Weights of a small image classifier: depths [4, 4, 4], batches of 256.
Rows from block 7 of a small image classifier, named by matrix and row number. Rows with one number within an expert belong to one neuron, the router's apart. Each number is 500 + 25 x the weight over its row's rms, rounded and kept within 0 to 999. All counts start at 0. Numbers have three digits each. After the name is the row's rms in percent of the matrix's.
After each expert's rows are labels from the 100 images, of 14848, where the router gives the expert most weight on average: "colour at peak" is the nearest of a few named colours to the mean colour under the peak. Only what is clearly more common there than usual is listed. The data: crops of objects in photos (Visual Genome).
# router: router (model.blocks.7.mlp.router.weight, 8x128), inputs 0-31
# up: expert up (model.blocks.7.mlp.up, 8x64x128), inputs 0-31
# down: expert down (model.blocks.7.mlp.down, 8x128x64, transposed), outputs 0-31

# expert 4
router.4 113:485509505513492534524520488496489506467523454497473491483504469547480500504481518512485481510532
up.0 101:481504537499534512524477482509521482487457520511526473553517521527495478461489559548561481492503
down.0 102:462529526467487473454509520477473497509508484475519502515461501525548539508494508478516543522506
up.1 095:517462501509467503485537473489493525475495460485459496478502507528490508523472518513448477486496
down.1 102:459466503575527525562487523529545491517494506528510513531489454509473457489534488526498512481492
up.2 113:498505478495539500511479522541492477485464516505582521522474477467515494451522550500533526488521
down.2 112:521527463493514488489521538479457514512489524481504521518526499479547536533449464467470496500510
up.3 096:530516467475538469448470504489521506510517505518494479535536514493497478507520481448504544539529
down.3 085:522522482539522493479546480481441514451517487510472525525506522497483508530486495489508495542529
up.4 102:475498478488527527508504520520450534495516510512508515524511516484528493451518523455532519524502
down.4 106:552567499490482507502484483491489489454513461492506502479556505441530524519462491531490522521473
up.5 092:525503464514549534541502547514468483520517484537520529506509515471504476458545543487507499530450
down.5 107:479554489493455514495500493505502465486539462436468512491507568499521501503530453522479506530518
up.6 105:507489490452498479452510455502468449498496507465492454497468483501512526497530498473503470512537
down.6 103:534477476512523478488538536504531503504466515509491520529528454492485501476466502482489467476511
up.7 093:477469520502473509523498460514519503484503474553483482504514496543489460499502528547470461495515
down.7 103:487490510536468501537507485500525450522517498518498540525484488530482445517505561478509548510481
up.8 090:514473506457482459491494500523540501497512539498495528562531551504508462476521511490511512520517
down.8 093:470476523494487511480498474517497503477476487491544508515488512517505532495475482501509458512526
up.9 100:507496481504528487527503505471509491489476520483500508549529501540495494470529493466496484519523
down.9 098:505459486484528506496521472471474513482527519524445478537549554509491496464497493468520471546491
up.10 102:496502484510497538490490524530432516480508530493532505487483516471539481494479528500552506492496
down.10 101:568537506506473491474519465470499459499490457496489524487530512460522528517469514532504530535492
up.11 110:457483467461526519498462479496449503516557490485530519565494525547512500408507500493504525518481
down.11 104:486535507491490514523491460527488485460503495495534524537493535528499516454455506501504468513525
up.12 107:481498471475478500527415502521486539498535512503504478510494526538501508444498517510492497482500
down.12 108:479525499471477512506487475539536503481505485481555541536486490484474447487497514517477481482467
up.13 097:474515538497492512486502484443480471524497510485477453508480483498514538528506459501507500517488
down.13 098:551432482527554491467515543459483505495453519561465487534513479482467485489522499477528486496478
up.14 097:543520547486506476474501478513520437480516474489498440525485495487486491496552522470532441511459
down.14 100:530490486508516493502500488500523494465461525490518532518538482522465472450433532497469500452517
up.15 094:499488534482515506488498479473496463505474495518485465521517501514484505494506518507563514506490
down.15 095:480470517473491493488451493525504572535470511524535469473512537495513499481466504501521515476489
up.16 100:521514489486520448466483491496504494479485505468512527491487520466494503477503492501501509526532
down.16 104:465475512497493498502495463510513505490489489463538516547483509520496505488467464533478470507527
up.17 103:488509508490489492461510469488490510468489498497478511529477536490492519478489481489492522538519
down.17 096:485497506474525505515494526508503489486501494505516452494473446490498506514517487526496535416473
up.18 108:506482518448481450444540489535505486512474489484471517504522513499513511502491487491499473517550
down.18 108:467520504505512511498494508490497529494470492498532508520494500470515506498494457474511435532547
up.19 096:479502507513507514515507549498503470491451496472510529537515487513508490487470566549515500522525
down.19 092:485477534470536543486510483466494518519504513472500433495514510506507478499532478521511507503454
up.20 081:518504507492522506542484484485478500470518502514489521538555520485503480501495479518520465514477
down.20 081:519468538489470504529525465471514548460518498518490458497543533524471470491495515468506456527503
up.21 098:465492477512482525439509552492495495540483483509500489509471472514516536502481534488491500462513
down.21 090:481530502524539513501470526537474528476506503531495499522478472503488514500526459517529537542485
up.22 091:493477510491506507512506464466522488518523496528473476527482544532478471509520489542500529503473
down.22 086:473508499527457532534517476506497491500548508529487515478460489527504486525515514468483479507523
up.23 095:515501476493495492505502533538497495526534522500489484454477491474500494524535466498476475503533
down.23 103:522529526549488493500542469491510517475497479504490504459448465489456530516516557488484459475546
up.24 109:477501518504457508510496495554503500459509469488529491491513488529505475492501523559520471452534
down.24 102:498487509490489484509482505501522458538522501490488550517495478496503513511482564482513547518489
up.25 100:454467497509491498549464508505503562482510513463526462484500501537519538505497487532486496452556
down.25 108:462536480503473522521483491530468520521526495498570507502468501484536503509533497536489479479524
up.26 102:506525533497481493486509510514496456488504466510506505503496503493539484519472527578513499506511
down.26 110:505490513508466482536495504519541491482499490472555466436500513510518479519513514523458459468520
colour at peak: black

# expert 5
router.5 114:483503512516466510500542520470478511521516494495466526492539554500558516522501489498488509514526
up.0 100:483513499502525485523487495480498489507486521481508498497522524495529510511495486555486509519550
down.0 105:516510509505500453464532541499511470488448493486532492498472496468493484499517529492501517440473
up.1 110:506473485463509517485474510549483465506509503484520498482471527467503468464551512487503525494468
down.1 094:515491493504481490505470534499496541519500521462523503471502529495532502460499498448489478486525
up.2 096:496516518481488476462489497470483525516494509522498470481471480485529544507475487463516495496529
down.2 098:478522525503543502458498470458498483481479554520494499501482474524468514516452489507507515521544
up.3 109:459490583519471497518520516519497522501466446491497519494507502499538493530462521558528518489512
down.3 119:520484515452511506523516490494517474504474502501544486509530491467545518503487509464477444468495
up.4 101:509501542512497540525496509481515489470538508522480477494526492517478481504489548498562492470448
down.4 103:458494522514490525522450481530483521520516478511531470455486519521523471494523487547516521477528
up.5 106:497512512475531504529512451490479489486486529533500492500513502473456509465540549477545506503500
down.5 114:501475466510467512484534505508456522498517482521487534487484469539502520513516511471474501530567
up.6 102:553488524514468446512499462478521521476544501539475473481514483524481498520465532503508500513512
down.6 098:453457504537525543480470530480468509501477485494472517476514463539488475514493449534504520498505
up.7 099:449462522502513494487494530483508514498522486525477501514517538532527524514505485546546495462491
down.7 097:505508510482522475530462503524531481541513475504504452474496517508508485512567499544508497492465
up.8 091:526507503497466511511535487509482501479606498493488471529510490508497544503524474465503457487507
down.8 092:474463496483489491543464477483516474528504514497503525501518525484532502497530462506491505485472
up.9 092:507479504474543486516501515482514478551483528453487501570513472517473527490498504518494489538469
down.9 085:538497500469481495485503501510470479469505480492497502499496528465524501484531484481477440540488
up.10 088:463490545498481472482500521494497488456531514484499482453520491506537476513458465552561494490501
down.10 085:479517510475487478493451484495487467499542508511512473500524544554508498462532528509522449485517
up.11 091:454493536511524491510491557518498512500478491474488499508528504489546502524477473595534505512512
down.11 093:515475540464494456512505511520531472513460500472530446469499522464531494499535519490529471487510
up.12 109:436503545491508487454496484474554468512449486497513438535459470558471503491519486512500496478566
down.12 113:487498492490461466460556531491522530552499524463487519525487515496508534509478468462452484495538
up.13 095:544464480481518446543491532507518503524562510506475499497527498486481500501514513488491489526464
down.13 092:491470482499515547493481509496491518492474508524496522484550530513489486495468476486497530474486
up.14 080:492516508493514474488505524504536487519493496475490527571514489460475491499486492485490502533499
down.14 085:529471509452464505554498453522494471467550494493468502489521541509497500481505442494497470502487
up.15 097:440495486509470529527512520505482493502547512435473492477509516583536520514468470549486508485548
down.15 097:478492501500505497531467541533512499532519477517481511515479508472508528506565504508521561477477
up.16 100:450512506487496498516484480504496513519538458504516491553521487509522536504494471516501504484561
down.16 100:501509504499490470493524514487538492479472513487458480463503493487477507533510500499522514458479
up.17 097:499485486448500504512471513542526449512472487468514516540506552510528494453520493515459469525471
down.17 082:560470500490485474478510487501497537452518507504474495511496479526513523484479476454501485489472
up.18 089:498473507498468497500513530485500500527527532458485509487535519530538524489478507490496487500520
down.18 101:472481513477492476491518522505511488546477482500425500502529498495497527532549457530515524521491
up.19 101:485478522482502511471522500526477481497502489511500482483499524488532506493532540531513518478525
down.19 100:514501494483510567496509497485495520502482484523562491512503519460492496474490546458489460453528
up.20 097:477463501488496505470482474468485541509550494506532484550492551535525516483495496506510519463494
down.20 094:525517481520520474469499520490468484515470477522520498456494474488492442519540514524496512519471
up.21 106:536437505447531423492497508503538542519516499499497496483519538484501523483510471477507469513470
down.21 094:517471474540502510491475513481507524483518552489450510477539529557479459487471448495469462475507
up.22 099:512488529505499529536504476498494501479540519540512484511523500501481489480503596477570513449464
down.22 094:462479492504480515516484500519452538526511464508510474479509515533522488489511484533500505488548
up.23 103:487454469512516484509507494527510500476489528487522519483520506478501487504496496507457490469538
down.23 107:508496510514528468452519517499509523435493557507471494521485526500502504500490524473514510476461
up.24 118:546522489474468435479508448503489488476522488495488493481502498475499523479552496470494492536576
down.24 111:483533464558523533520461521498484508517515487481525523481474458497500472506485521548523545491511
up.25 094:518513475501483542512461476503464484481571485528478496465466502490512480498507530538533527524478
down.25 106:504523498483493539483490510461479513505556496459502505514511503539504494485461466487458445493514
up.26 111:493496509495540515465475539478480498531489505488507464500468451459500500524514490528534518504470
down.26 098:479507471500511485491487537527505458489510531458506478478502522531539502472488499485490416488549
colour at peak: grey

# expert 1
router.1 076:521517462519529496466510487504485537545472493488485519472491491495459503531493519500483542523496
up.0 100:475480509476481460480513529529483508517474486492497521470493482502529442488511473551548510520488
down.0 095:462557476506496483498523492495475483527463457481516465496466503486512484532542534536497516457508
up.1 109:516497490495504513505493498559491467430515467494480509501488479530487480501471496515506478510493
down.1 099:497480508528508532511508521504480501555485463515523537522453471485487519522516550497523568475503
up.2 115:477486490446467517470455510542512455514528486476532495507487500520496470491471516551511525489514
down.2 116:501456509487530480537448458482526522488531548489535480521508481532469500459493516503521543494482
up.3 087:511482512447493481503506463486456485515490482505459446461483461483503530507541497524513480523493
down.3 084:490484531513481474538475487508546553534516483482476463459510496531482477519517450535504500493511
up.4 109:479472485429520470477441509486475489524504517472531490508475545487525488456555481477544508534494
down.4 112:493472529534530518475482489515487540460477511520492472518469527481477482489472524519549512497475
up.5 106:516502486539495505493493522521456507482477521508540501484498468479532477487513536489522486476504
down.5 100:503529494512493475524522511464488551520478518515511498496508496524479519513427552494479501476528
up.6 106:490464506463506441466468511516504538546496511499499480565492565514527511480511472519506506512500
down.6 101:463478499502502522556461471500487553478512540499525483476491526461509531466489527504546499489519
up.7 086:473447560488497470533475532488519480494509509480536461509514524519528497479522517499557474460529
down.7 108:523535540505497498518508472471476449504487508519498529498519516491511487486490529523555485539461
up.8 108:518484541489491502550506479468508474510536466500463474502525503526485538480509522522528492518481
down.8 091:502510524538522509520493459477516500500486489496477505523540516522469511469501494518498485515518
up.9 087:523494548520495540484527475456506467509523502537477503491514524509500493524528480460543476515491
down.9 084:519499529540486496480483532533513517474480488521468501491527516491481483508511530489502446459545
up.10 104:427473492477483516448479509470493454553513496500497482530520493536523493484515510495494518478526
down.10 101:487465514503491476484463475541524486476510532475537466502477496534504511461511497503530497457499
up.11 096:463472515469490524484524478514509520441520466483514487573541486553516530501481517469500480492537
down.11 080:531441500496510520526522532506466513506532507549490530508472473514505493555512454524469513525453
up.12 087:482473548487507496538481500474489507482526511518524481514488552504550505487500478495562473495521
down.12 099:504526551491490473500499460492487451486485533506479534498526516490487497488489496522550517537472
up.13 111:459494481522492550460517501507467485474492490508485524557489491536489472471489552487494495515557
down.13 108:500450482467502504506507511528507498479556518460499516521550500577515492476446479488500507499508
up.14 099:490490537486483511508530475518534492480493482522521502495529490542512495477467533506521513487517
down.14 092:487500513484487491475472492513508505488533472464541477541470468541474499463515508494447504483493
up.15 086:528493515488494449477492491525529505460522509497514485513560465492499460512489473487512437510519
down.15 077:514529529492463472522537468514526510491499492525458516463488535494481508562488508467501489532513
up.16 112:499505496505525467466486506537496491519464501529518502526448522479492507434526523477513506509492
down.16 103:512554478507543531526489527499500490510531490508510511519499492479448479488503533483479493477456
up.17 103:462446551429517479454515503505491502541505489534512487554488475498508541470544529471559487496498
down.17 108:509503547452476485511502498531532484463495511503493523514527504504539541526480436506508500534500
up.18 100:487454551499471482539470548504516475458525494480538449505509505538516481482505535506541471476518
down.18 110:508535532513496497501510458484481450493477506526487526495507514487501492492479519507557493534467
up.19 098:478500507521498504539490503508490485508513511463467512479511485501489468515508459542507456506482
down.19 077:510475488509527488512460499522497530499503496463535487502496506490524479481480496550500511490498
up.20 100:489479491487503503475472529510485491544505470497522498568477512486552495486503506542496508512474
down.20 106:502509497472432509527474473519516504466506473456515496468524511496529528466488476473512513492541
up.21 093:505489534483470426483519484513547521495455470518558493484471502470521534510513532468487498477531
down.21 095:504511546514492502499501514480477515524460490523526505474506524476509456487527525522539549500516
up.22 087:529478512518522505523517529496480496483491496494489482481493499492530508490499552529508468504502
down.22 087:528555512551501489506483479500490458491485534535513517506488484474518491484480522509553480503480
up.23 098:460480519507530529476505525493468487506487506487512523516483490470510522503479493507557485516491
down.23 101:494539490486482508534466479504516443448511504481488504488482514537515483516507462538515486539493
up.24 107:455465503491505501484507468490483467506494514507485494533490534528500552458528486471506476501522
down.24 098:540588524534509510482480497479504452480462501541507548492502506468515517497461494506522540535506
up.25 108:517467511531518469474498549517526496472487530477517510491471472482499490514470456515489448474513
down.25 107:471528505459469470483466477525519475504533492486498470504455521506475523450549500479501517524501
up.26 112:512472530510494481468507474473475513493520472534463496486459509513488536507497503492540492503503
down.26 106:520532531488460464461463518519533448509481496497473503498501487492517528490480465500504493520533
colour at peak: pink

# expert 0
router.0 074:496532455506469559561495447552476506462568470495510535486541464528474504497472483493475503476488
up.0 077:492447557472516471479545484484489511530477522492462469511514544517505506479535503499544503497540
down.0 089:491494508462476494497494492511495509484533511511451513477504552501497484514507445471522495523538
up.1 105:469485499474517491460504481477463467509509515497514518559484579501533511456530490484515515511539
down.1 111:484479494507491485523516511498513520506509524471460560499537484520496516528440494513481507527526
up.2 075:509443528484514455467524496497491517499502507480456460495533530500511541477497507504513482506554
down.2 089:483477528466461500499500485500496497503546530491448521471504558489511493515501466470505481527523
up.3 100:521499496508493476522558497508506510490504544517523517526541516437517494504474472464488490459466
down.3 100:515522447483523507558486489524483526507537470469491520488516502527512522471534482478458476522483
up.4 087:480522479511500515473505486466454459482556498482507482499514510494501485459504477512510472484508
down.4 087:501499529479475516505504511520497463487489509536511509512507505496519495491536495505508490497449
up.5 107:494485496484514473530528484522479530536521529468526499500493501494511511449588476474495517477478
down.5 111:512511446476510534533521525544492539480543514472463517479500513508523529496463513475474460515499
up.6 085:475498518516523502484517536494511458514458421503529500549466504500500475521515528528517508506458
down.6 081:522523491503551493505513450525459479466468496515477496525514499518488484506490518490503511528507
up.7 099:498536481493503516509447478522482481457573520473507494500503528501496513467506458485489475509472
down.7 106:498511467481482515520485495502499491526509535496557487463482540511525501491496505481484493448485
up.8 114:501483500524515509511516505450454520449504531494507483507482482518518517479512513462529493489523
down.8 093:488478521468465492489470483480527483560498504520505488498473510511505498519478483491498530516490
up.9 111:517503524485485496510532488487513487474521521529533484490529490496506505459482543462541478459513
down.9 116:501431524500504505498481511486481473506522511494475528479504521514536486511505480504542530486487
up.10 097:439488516504515507509465522500479525491446479498493498507488505477541533503508498538529529498523
down.10 093:508476462554507514477489485509453521522495470488481505506482539495493494507533511520507538496473
up.11 093:497479522508497464511527480464515507500509469536509500510506488522505507487484536503516505494544
down.11 096:510474519503498483488479531493508513493531516455506510500488517464543484517482473487516534503476
up.12 074:506439543478497457475531483504495519532502510495448462511525502530507513491526508509524500501539
down.12 084:490481532473464496499509491503486512496539521513465519505497537510500497507507464495515494508527
up.13 098:485497497494457521520479492533481507454575488498505466473522524520543532492493484499473465458533
down.13 104:499509539512504517506495501480539512450488524504480468491481505462496465491536507480511481503456
up.14 097:491491535513476499514528526507568491490510526489441501473529502513484509514490527474518480506519
down.14 094:490479534485505485529505476510527467546509539466458506501538499530487495515491454526506486474490
up.15 089:508484505421456453487514511488558491505480484490510458495504503509531531508554506481472496474518
down.15 083:499488527506484497495476462484512498516518526499463519473503538486469513505529488481523528518535
up.16 097:485506488472480511543481488494490486507530482486461486490525545550489496459531469530514477521470
down.16 097:482473520481522496519470508486480494487486526498520506518528486485528530476512486485517503530495
up.17 110:484481514513520501505447501493485498515510517442492479512521551490511473508537478538517493509467
down.17 097:512519479504494485491544512561489514466524500486489547483494472500498515505485453469459478506525
up.18 101:502483505477485475509477514470512487525533509461475503502533515480508499487531465499510485508492
down.18 087:487485508461475489478487494522498516481537525489469488471490534503480482537509463480491501508545
up.19 098:468503508498502539556522470511446560496535529512497480512550521501514541489487503494503472467536
down.19 108:518501514499508506514491500510534448498517457510493461499496459510474500484536517486487474493482
up.20 084:446445532469496482501505491484516501500479546501495475522512514517527545473501498484501445491515
down.20 094:487474512480473502508509473501490497509529521506456500499494542493488505495529468472516501520541
up.21 095:477502500465466510481503500529514499489482479498525459500516485530497504442494530467494483455566
down.21 099:512489507479529541508541482506488503454460518523482513497485563470518477490519517503541499491462
up.22 094:485510519513514499493489513483519511538495518507481489511502494463478492528520444515522513526496
down.22 100:467506483527509523482507518461450505515520506460524499525504479495520517491428488501502510474538
up.23 113:528499488506493499509462516517491501532520543466486521486490540489511498499488473503480473528479
down.23 108:538509483503501481510485496513503494539542459481490539512501492479498525477547509472487500505475
up.24 090:503522540501474485498523510470547511502521448502513460539476504509492514508528530438521505480473
down.24 097:532535499497506490530509478521489490457523500492499483486456478510508473503476520501482478511510
up.25 110:496482487479514509536448504509479503527534526441490489489513508538477474450513488511511482501480
down.25 108:544502485461478453478470489483511456515518516477493481463488509516516492508520505482485492511484
up.26 111:449483537525541465500490487467503535497461545511533489521479519516502533487515488487510512486537
down.26 083:472482517454460472461505463512488503520536505521507494469484546501543496484514504481513537511554
colour at peak: black

# expert 6
router.6 105:501498510498501473484485508493527512462484544514512472516451493492483508506448466461498495483465
up.0 095:476494555463514490556486472539529506533500489536528482546524509548487465452526501488498496493485
down.0 089:501542520502503494438436506511517458516474456540528516508484494482510492501484491529490528508533
up.1 073:494540540484520483478485486509536452455513521502465474507497503472474496490483470484521477568496
down.1 086:460461511502504501523486507542478477513504495508492484474483464523494525469444512569535523451529
up.2 075:485509513492518495463489508499478471453513508484566460466465464506489500471523458503511494525502
down.2 079:454452519501493502582495486543486468513511534548503493467495502497524485510472496534522526484524
up.3 115:501479540507496497478497464483446491477500506518513460471488518518512511508486535511564513502499
down.3 094:526506485481495513504456500525509495473474505491538524446527523457558488475518503504519498513475
up.4 090:477522519486479482458488482541524458443504502504505513517472512460493516480465469489503477523515
down.4 100:476510491533504469520499509498495526532482468486504464486512490494505539504466541549498522476524
up.5 103:502450509477523472507509482515464490457490505517495446467432474494486509495503538508536494502506
down.5 114:501552528540496476494519500473497477501441488521537466503519494496546504489524534513508498461485
up.6 104:474483543482486474519480491529519496499529515526510495540497526481511532486484495482559471489502
down.6 109:531561518525486537497541514497510502477516447535479523507496477491481458542453542493446494520486
up.7 091:477458494472503480512498493538503499460479518460503443452487460506483513516483486516492459477521
down.7 100:469517505517501491533519452471466483502497496497519494490519490532531524508484487535530534464523
up.8 092:520481525469500456459493463493521482440504499543481494478476504441502538528469494503499510512494
down.8 098:465543506523525478480499507492482521503454468449525456538510484491471523471460535543530512476524
up.9 096:483501499489478506480535489536485514502511493497562509525507486514510489436512505491480433486526
down.9 102:492483459496482517519496509526501514527538514491504528533485521505531528520496482496467474513554
up.10 099:492532484504491476462519488476454463491542508517468482480469506499531542527508484454496481507509
down.10 100:483510506490481531500516484523498542468465483481520500475514515467486493494505491498495533469506
up.11 101:498480478513481501478501523538506488471494501540494522470508510496539486542505489502506473487538
down.11 102:490499528549505501517520501484520549508485519541499540521543486494465511519475487514519514488498
up.12 110:502501496535524538485471500470469491441501517495484536495493544481511481510481517516545531529475
down.12 107:523545479543532490468516518497512526488480486459468510507495478490483492511496469489473465503465
up.13 099:508507525496502491500510501497524459475489509540517486551475516525496452472487553515494476484487
down.13 104:522509484531552495483418528486513491504504491509504509488487480474492496520498531559518539532457
up.14 099:469469503537530508501502491451504523520466516490523490535498479478467479507509547487501511486512
down.14 109:505462510477489509502488495540496474449488508530507498442485492526501487486527528502556516507488
up.15 095:534504491533522484504516529502488495519479515471480532494490495461491492486519503484515476514470
down.15 091:513469483466527501525521439503476491512511509512469475507485520512495508533528531509507480513466
up.16 092:529520486485491483453556510507505466493531488494471495523500486473500514482555517469482485506480
down.16 094:495447491515548496520492509500461494498507526496501509501497475477494506481497516535546483478509
up.17 093:496496496441492469498487553524527493502482515401517473460511488485492503483496470491495455510494
down.17 088:487496510494513475508529480511457496492501534469477519479510511528538545497503464510525547492506
up.18 095:483507504534492539503516510484508491492492500522538467516514453510479495503505545480476417460486
down.18 097:506432499466519520532475495508507497488536518530508511521519532498539510479519516499537508533468
up.19 108:455473540494473539530473509504472532513505508502489483483537504501498511509475493500552487469461
down.19 112:511499508523505527498484505494500528467551488450485460487501521509465502505486495502444469504486
up.20 092:449480530474489476470476459536504522516494516488555474519489494483500521423499486506527469464553
down.20 098:485527468502467516557522502535499475501556504544486531481465513520535473538466499477490488530535
up.21 094:488484522528509532463537529535507483455510488531485527507492466492519482542469502509500519508491
down.21 098:490506521507496459507498491491540518522453500482529501524530502495478523463513525494483512475507
up.22 093:473495479512499525487533542488461508578490493497541523533503482520538507492522486487478471496503
down.22 094:525471503446490493531482487538544507461514550505491489502499541497470489495502500462494469527504
up.23 111:494500495487475492479493476509447491466487494521529469477460498497504497478518525490535520468491
down.23 101:506505470478503510483449479517502521478467516459527515477507543443517510471536482463495511511507
up.24 108:522481501496516442453533519476463495515522504510480502472479503455503492513529518470528480534490
down.24 109:488489518505506517526535480467511498523468518521500493489546515478479472525502518515502515450493
up.25 116:497500485472504530514488482538481469480519503511560509552498548465502495440527532478516488516501
down.25 120:494462475473519512503461508536504533507506493486498540498498533497526505468549484497501473498519
up.26 092:520530554472482482533483505493520438500533473539496471510494492535503493471512523517538501550479
down.26 091:468478539508506468461474507515505489515475495504475454461478468497484550534473479551513506479581
colour at peak: brown

# expert 2
router.2 099:511516526494523499482478507488549467536457529540529495530525482454467481509503511497486517500492
up.0 101:499486517495474486476515538514502467516499446518518471514484457483517479507513517515523492472487
down.0 105:488448519481512506487452537483493489526464511462514473493513523442521503470530488517542478501450
up.1 112:497494500458480490485439522497522427515519521481509474545501483554486481479490473494482494497516
down.1 106:514534486510483495511526525479519511492473478490475532457499489464475479550475506502458527522526
up.2 089:494481542480510526522485514534486499481528486515530498453465499476505561498525493495516463452509
down.2 088:464451507466526516462485498519513464481477495519536486509485488521518500501510509534530500462529
up.3 097:537477456484469505498485567524504489513504472526527526494507514491514463471507554492488494484470
down.3 089:480470474519469505457491503486521469544489517487490512532479493519516473496505476511455516479520
up.4 102:489511443549517497523503511491489527498490528496522514497489499489513513492504479512494495489537
down.4 080:491499542503510457497474494477486505526509497524510464512473482513472509488540509503574506485511
up.5 103:511478474526488516496499533551508471465503501509509514493480491506507457534489511511499490496517
down.5 099:490479541481496476471480494519540484483476525480453429521486509496450489478548521502538497489467
up.6 110:509502472442509500538493505562503438510513478503510545497527562486525510464512542502488510518493
down.6 112:520500460508548508524502466510502506509496508540514525563486494505456486455520521480477424508507
up.7 104:499493508470527476489502502496486531452498520461519460534482484494515549493473475484509460526509
down.7 105:468475490499504514445518521490468486499476499517523526530483513509539538526483502512500521477540
up.8 086:525492521491506453512508520486520501524496505508459475516555520497492510503483536503515473525467
down.8 108:458448496489499523505513484541483485533489491495511487487484504521497474482508471561546506496504
up.9 115:518505507564517526516474544491473512492486512477514492457469449477490484513492498515519513511492
down.9 117:529491510500507493516488488500474511445518477522481554486541501478535502505517459496513526529489
up.10 097:510504528507530501540513471485491538500511521517500476553537525476499537473526524477496435504487
down.10 114:516496514455481457489507468509512492496497528504510472513495524479466494478511477490495494516497
up.11 093:501470528510477481489524486493465506499525490467464491497516516529537492508544493501494456512522
down.11 087:470491489498491540453479512534492469480476458490510494480468466535502479516499505542523518476529
up.12 091:534518554530507479500533479473520508495509516509467469541543527499497511500470541490477448514508
down.12 102:461471500479486480549474457495486487510514532477522478475499502516490492472505479537542503498511
up.13 102:484497501480460472421467503497508454514505523474508499526514529515534497494496460475490487490591
down.13 100:512550506472472511525494488482515477510514495504525501454481502464503471530504505477468537517514
up.14 104:528517449539515513524519517543510514487521487533510536480502449508488480505493539465472497482511
down.14 107:485496517515520491505517501501509497531511498526519450498473497591501479478514507482546529452519
up.15 106:486483542462482467520457510507515464496500520511536454509482497476525504489520477516565490480502
down.15 103:520505551551511462468532513485530520450493464502461488541496450519478530513507494493500500481491
up.16 092:503496499545546536491475519466466497536496516505511488477507453465490474532492495534533514494470
down.16 094:508523479481484467521484493519490534522530478467480491492551499535511516510491459515487501518543
up.17 100:486472543491517508518481525483479467512485536507548512480515524458523502500498514508568524510507
down.17 106:521515544502460475530489502497524544506557482496501486506542495496509527492476514459484476490476
up.18 100:506487480501482471480521505509490505519495459491457514459503473489490538497536526472483500544548
down.18 111:452508462483507519491452502490468520512533532467526476506499552505561518467504461511519518479516
up.19 102:471520560523499553553471492498497495479522494507519493542508522503491452480477497526564504506467
down.19 112:516497559537486497477488472463465525476463511528491483453522522482496533548488498522513537514524
up.20 094:528502525459493445496478480498522478520509475520531481533508496505492514460508533460503494510499
down.20 100:476474512505522508508511512546501482469458488483510542490487515493521467513467486538510553503473
up.21 081:488471505515448528514544509518462468475528508467472517522528497521516474502488518497490457494547
down.21 095:468476501499493513450477520527500473462488468496532482504466451530513477501514509550523522460541
up.22 109:532513505510541502560492475467481507517530507533476512523519552469501520475505514486537496536464
down.22 111:480487475516551530509475445465497470518488525543523497546522530531467495468497531516515482520513
up.23 091:513493523501527449459494501489506461539497523498508509542513498461486516460524533474510496537472
down.23 103:487471478493503528502488477514509454515485515498551475453516515536528491471475523534482501453534
up.24 109:534481502494544478494474516548483507458502504502506498481490512469547529516530490519509488495512
down.24 088:537451493484535469460474512503506526482442508492566503503521493462495497485496474514520517495495
up.25 080:485506507536499473489543499521488446505493458473494551501488502502494436489542489530495500546544
down.25 084:593545511496531482492515512496510469473515489530530516482508483447504511509534503484500471514452
up.26 118:505490478510479462544477523528499537504498505462500484474465476492499491488545491491475496484510
down.26 103:479517557475492474468541507495505493504494495476477456499463488550502502482508510454545500468544
colour at peak: grey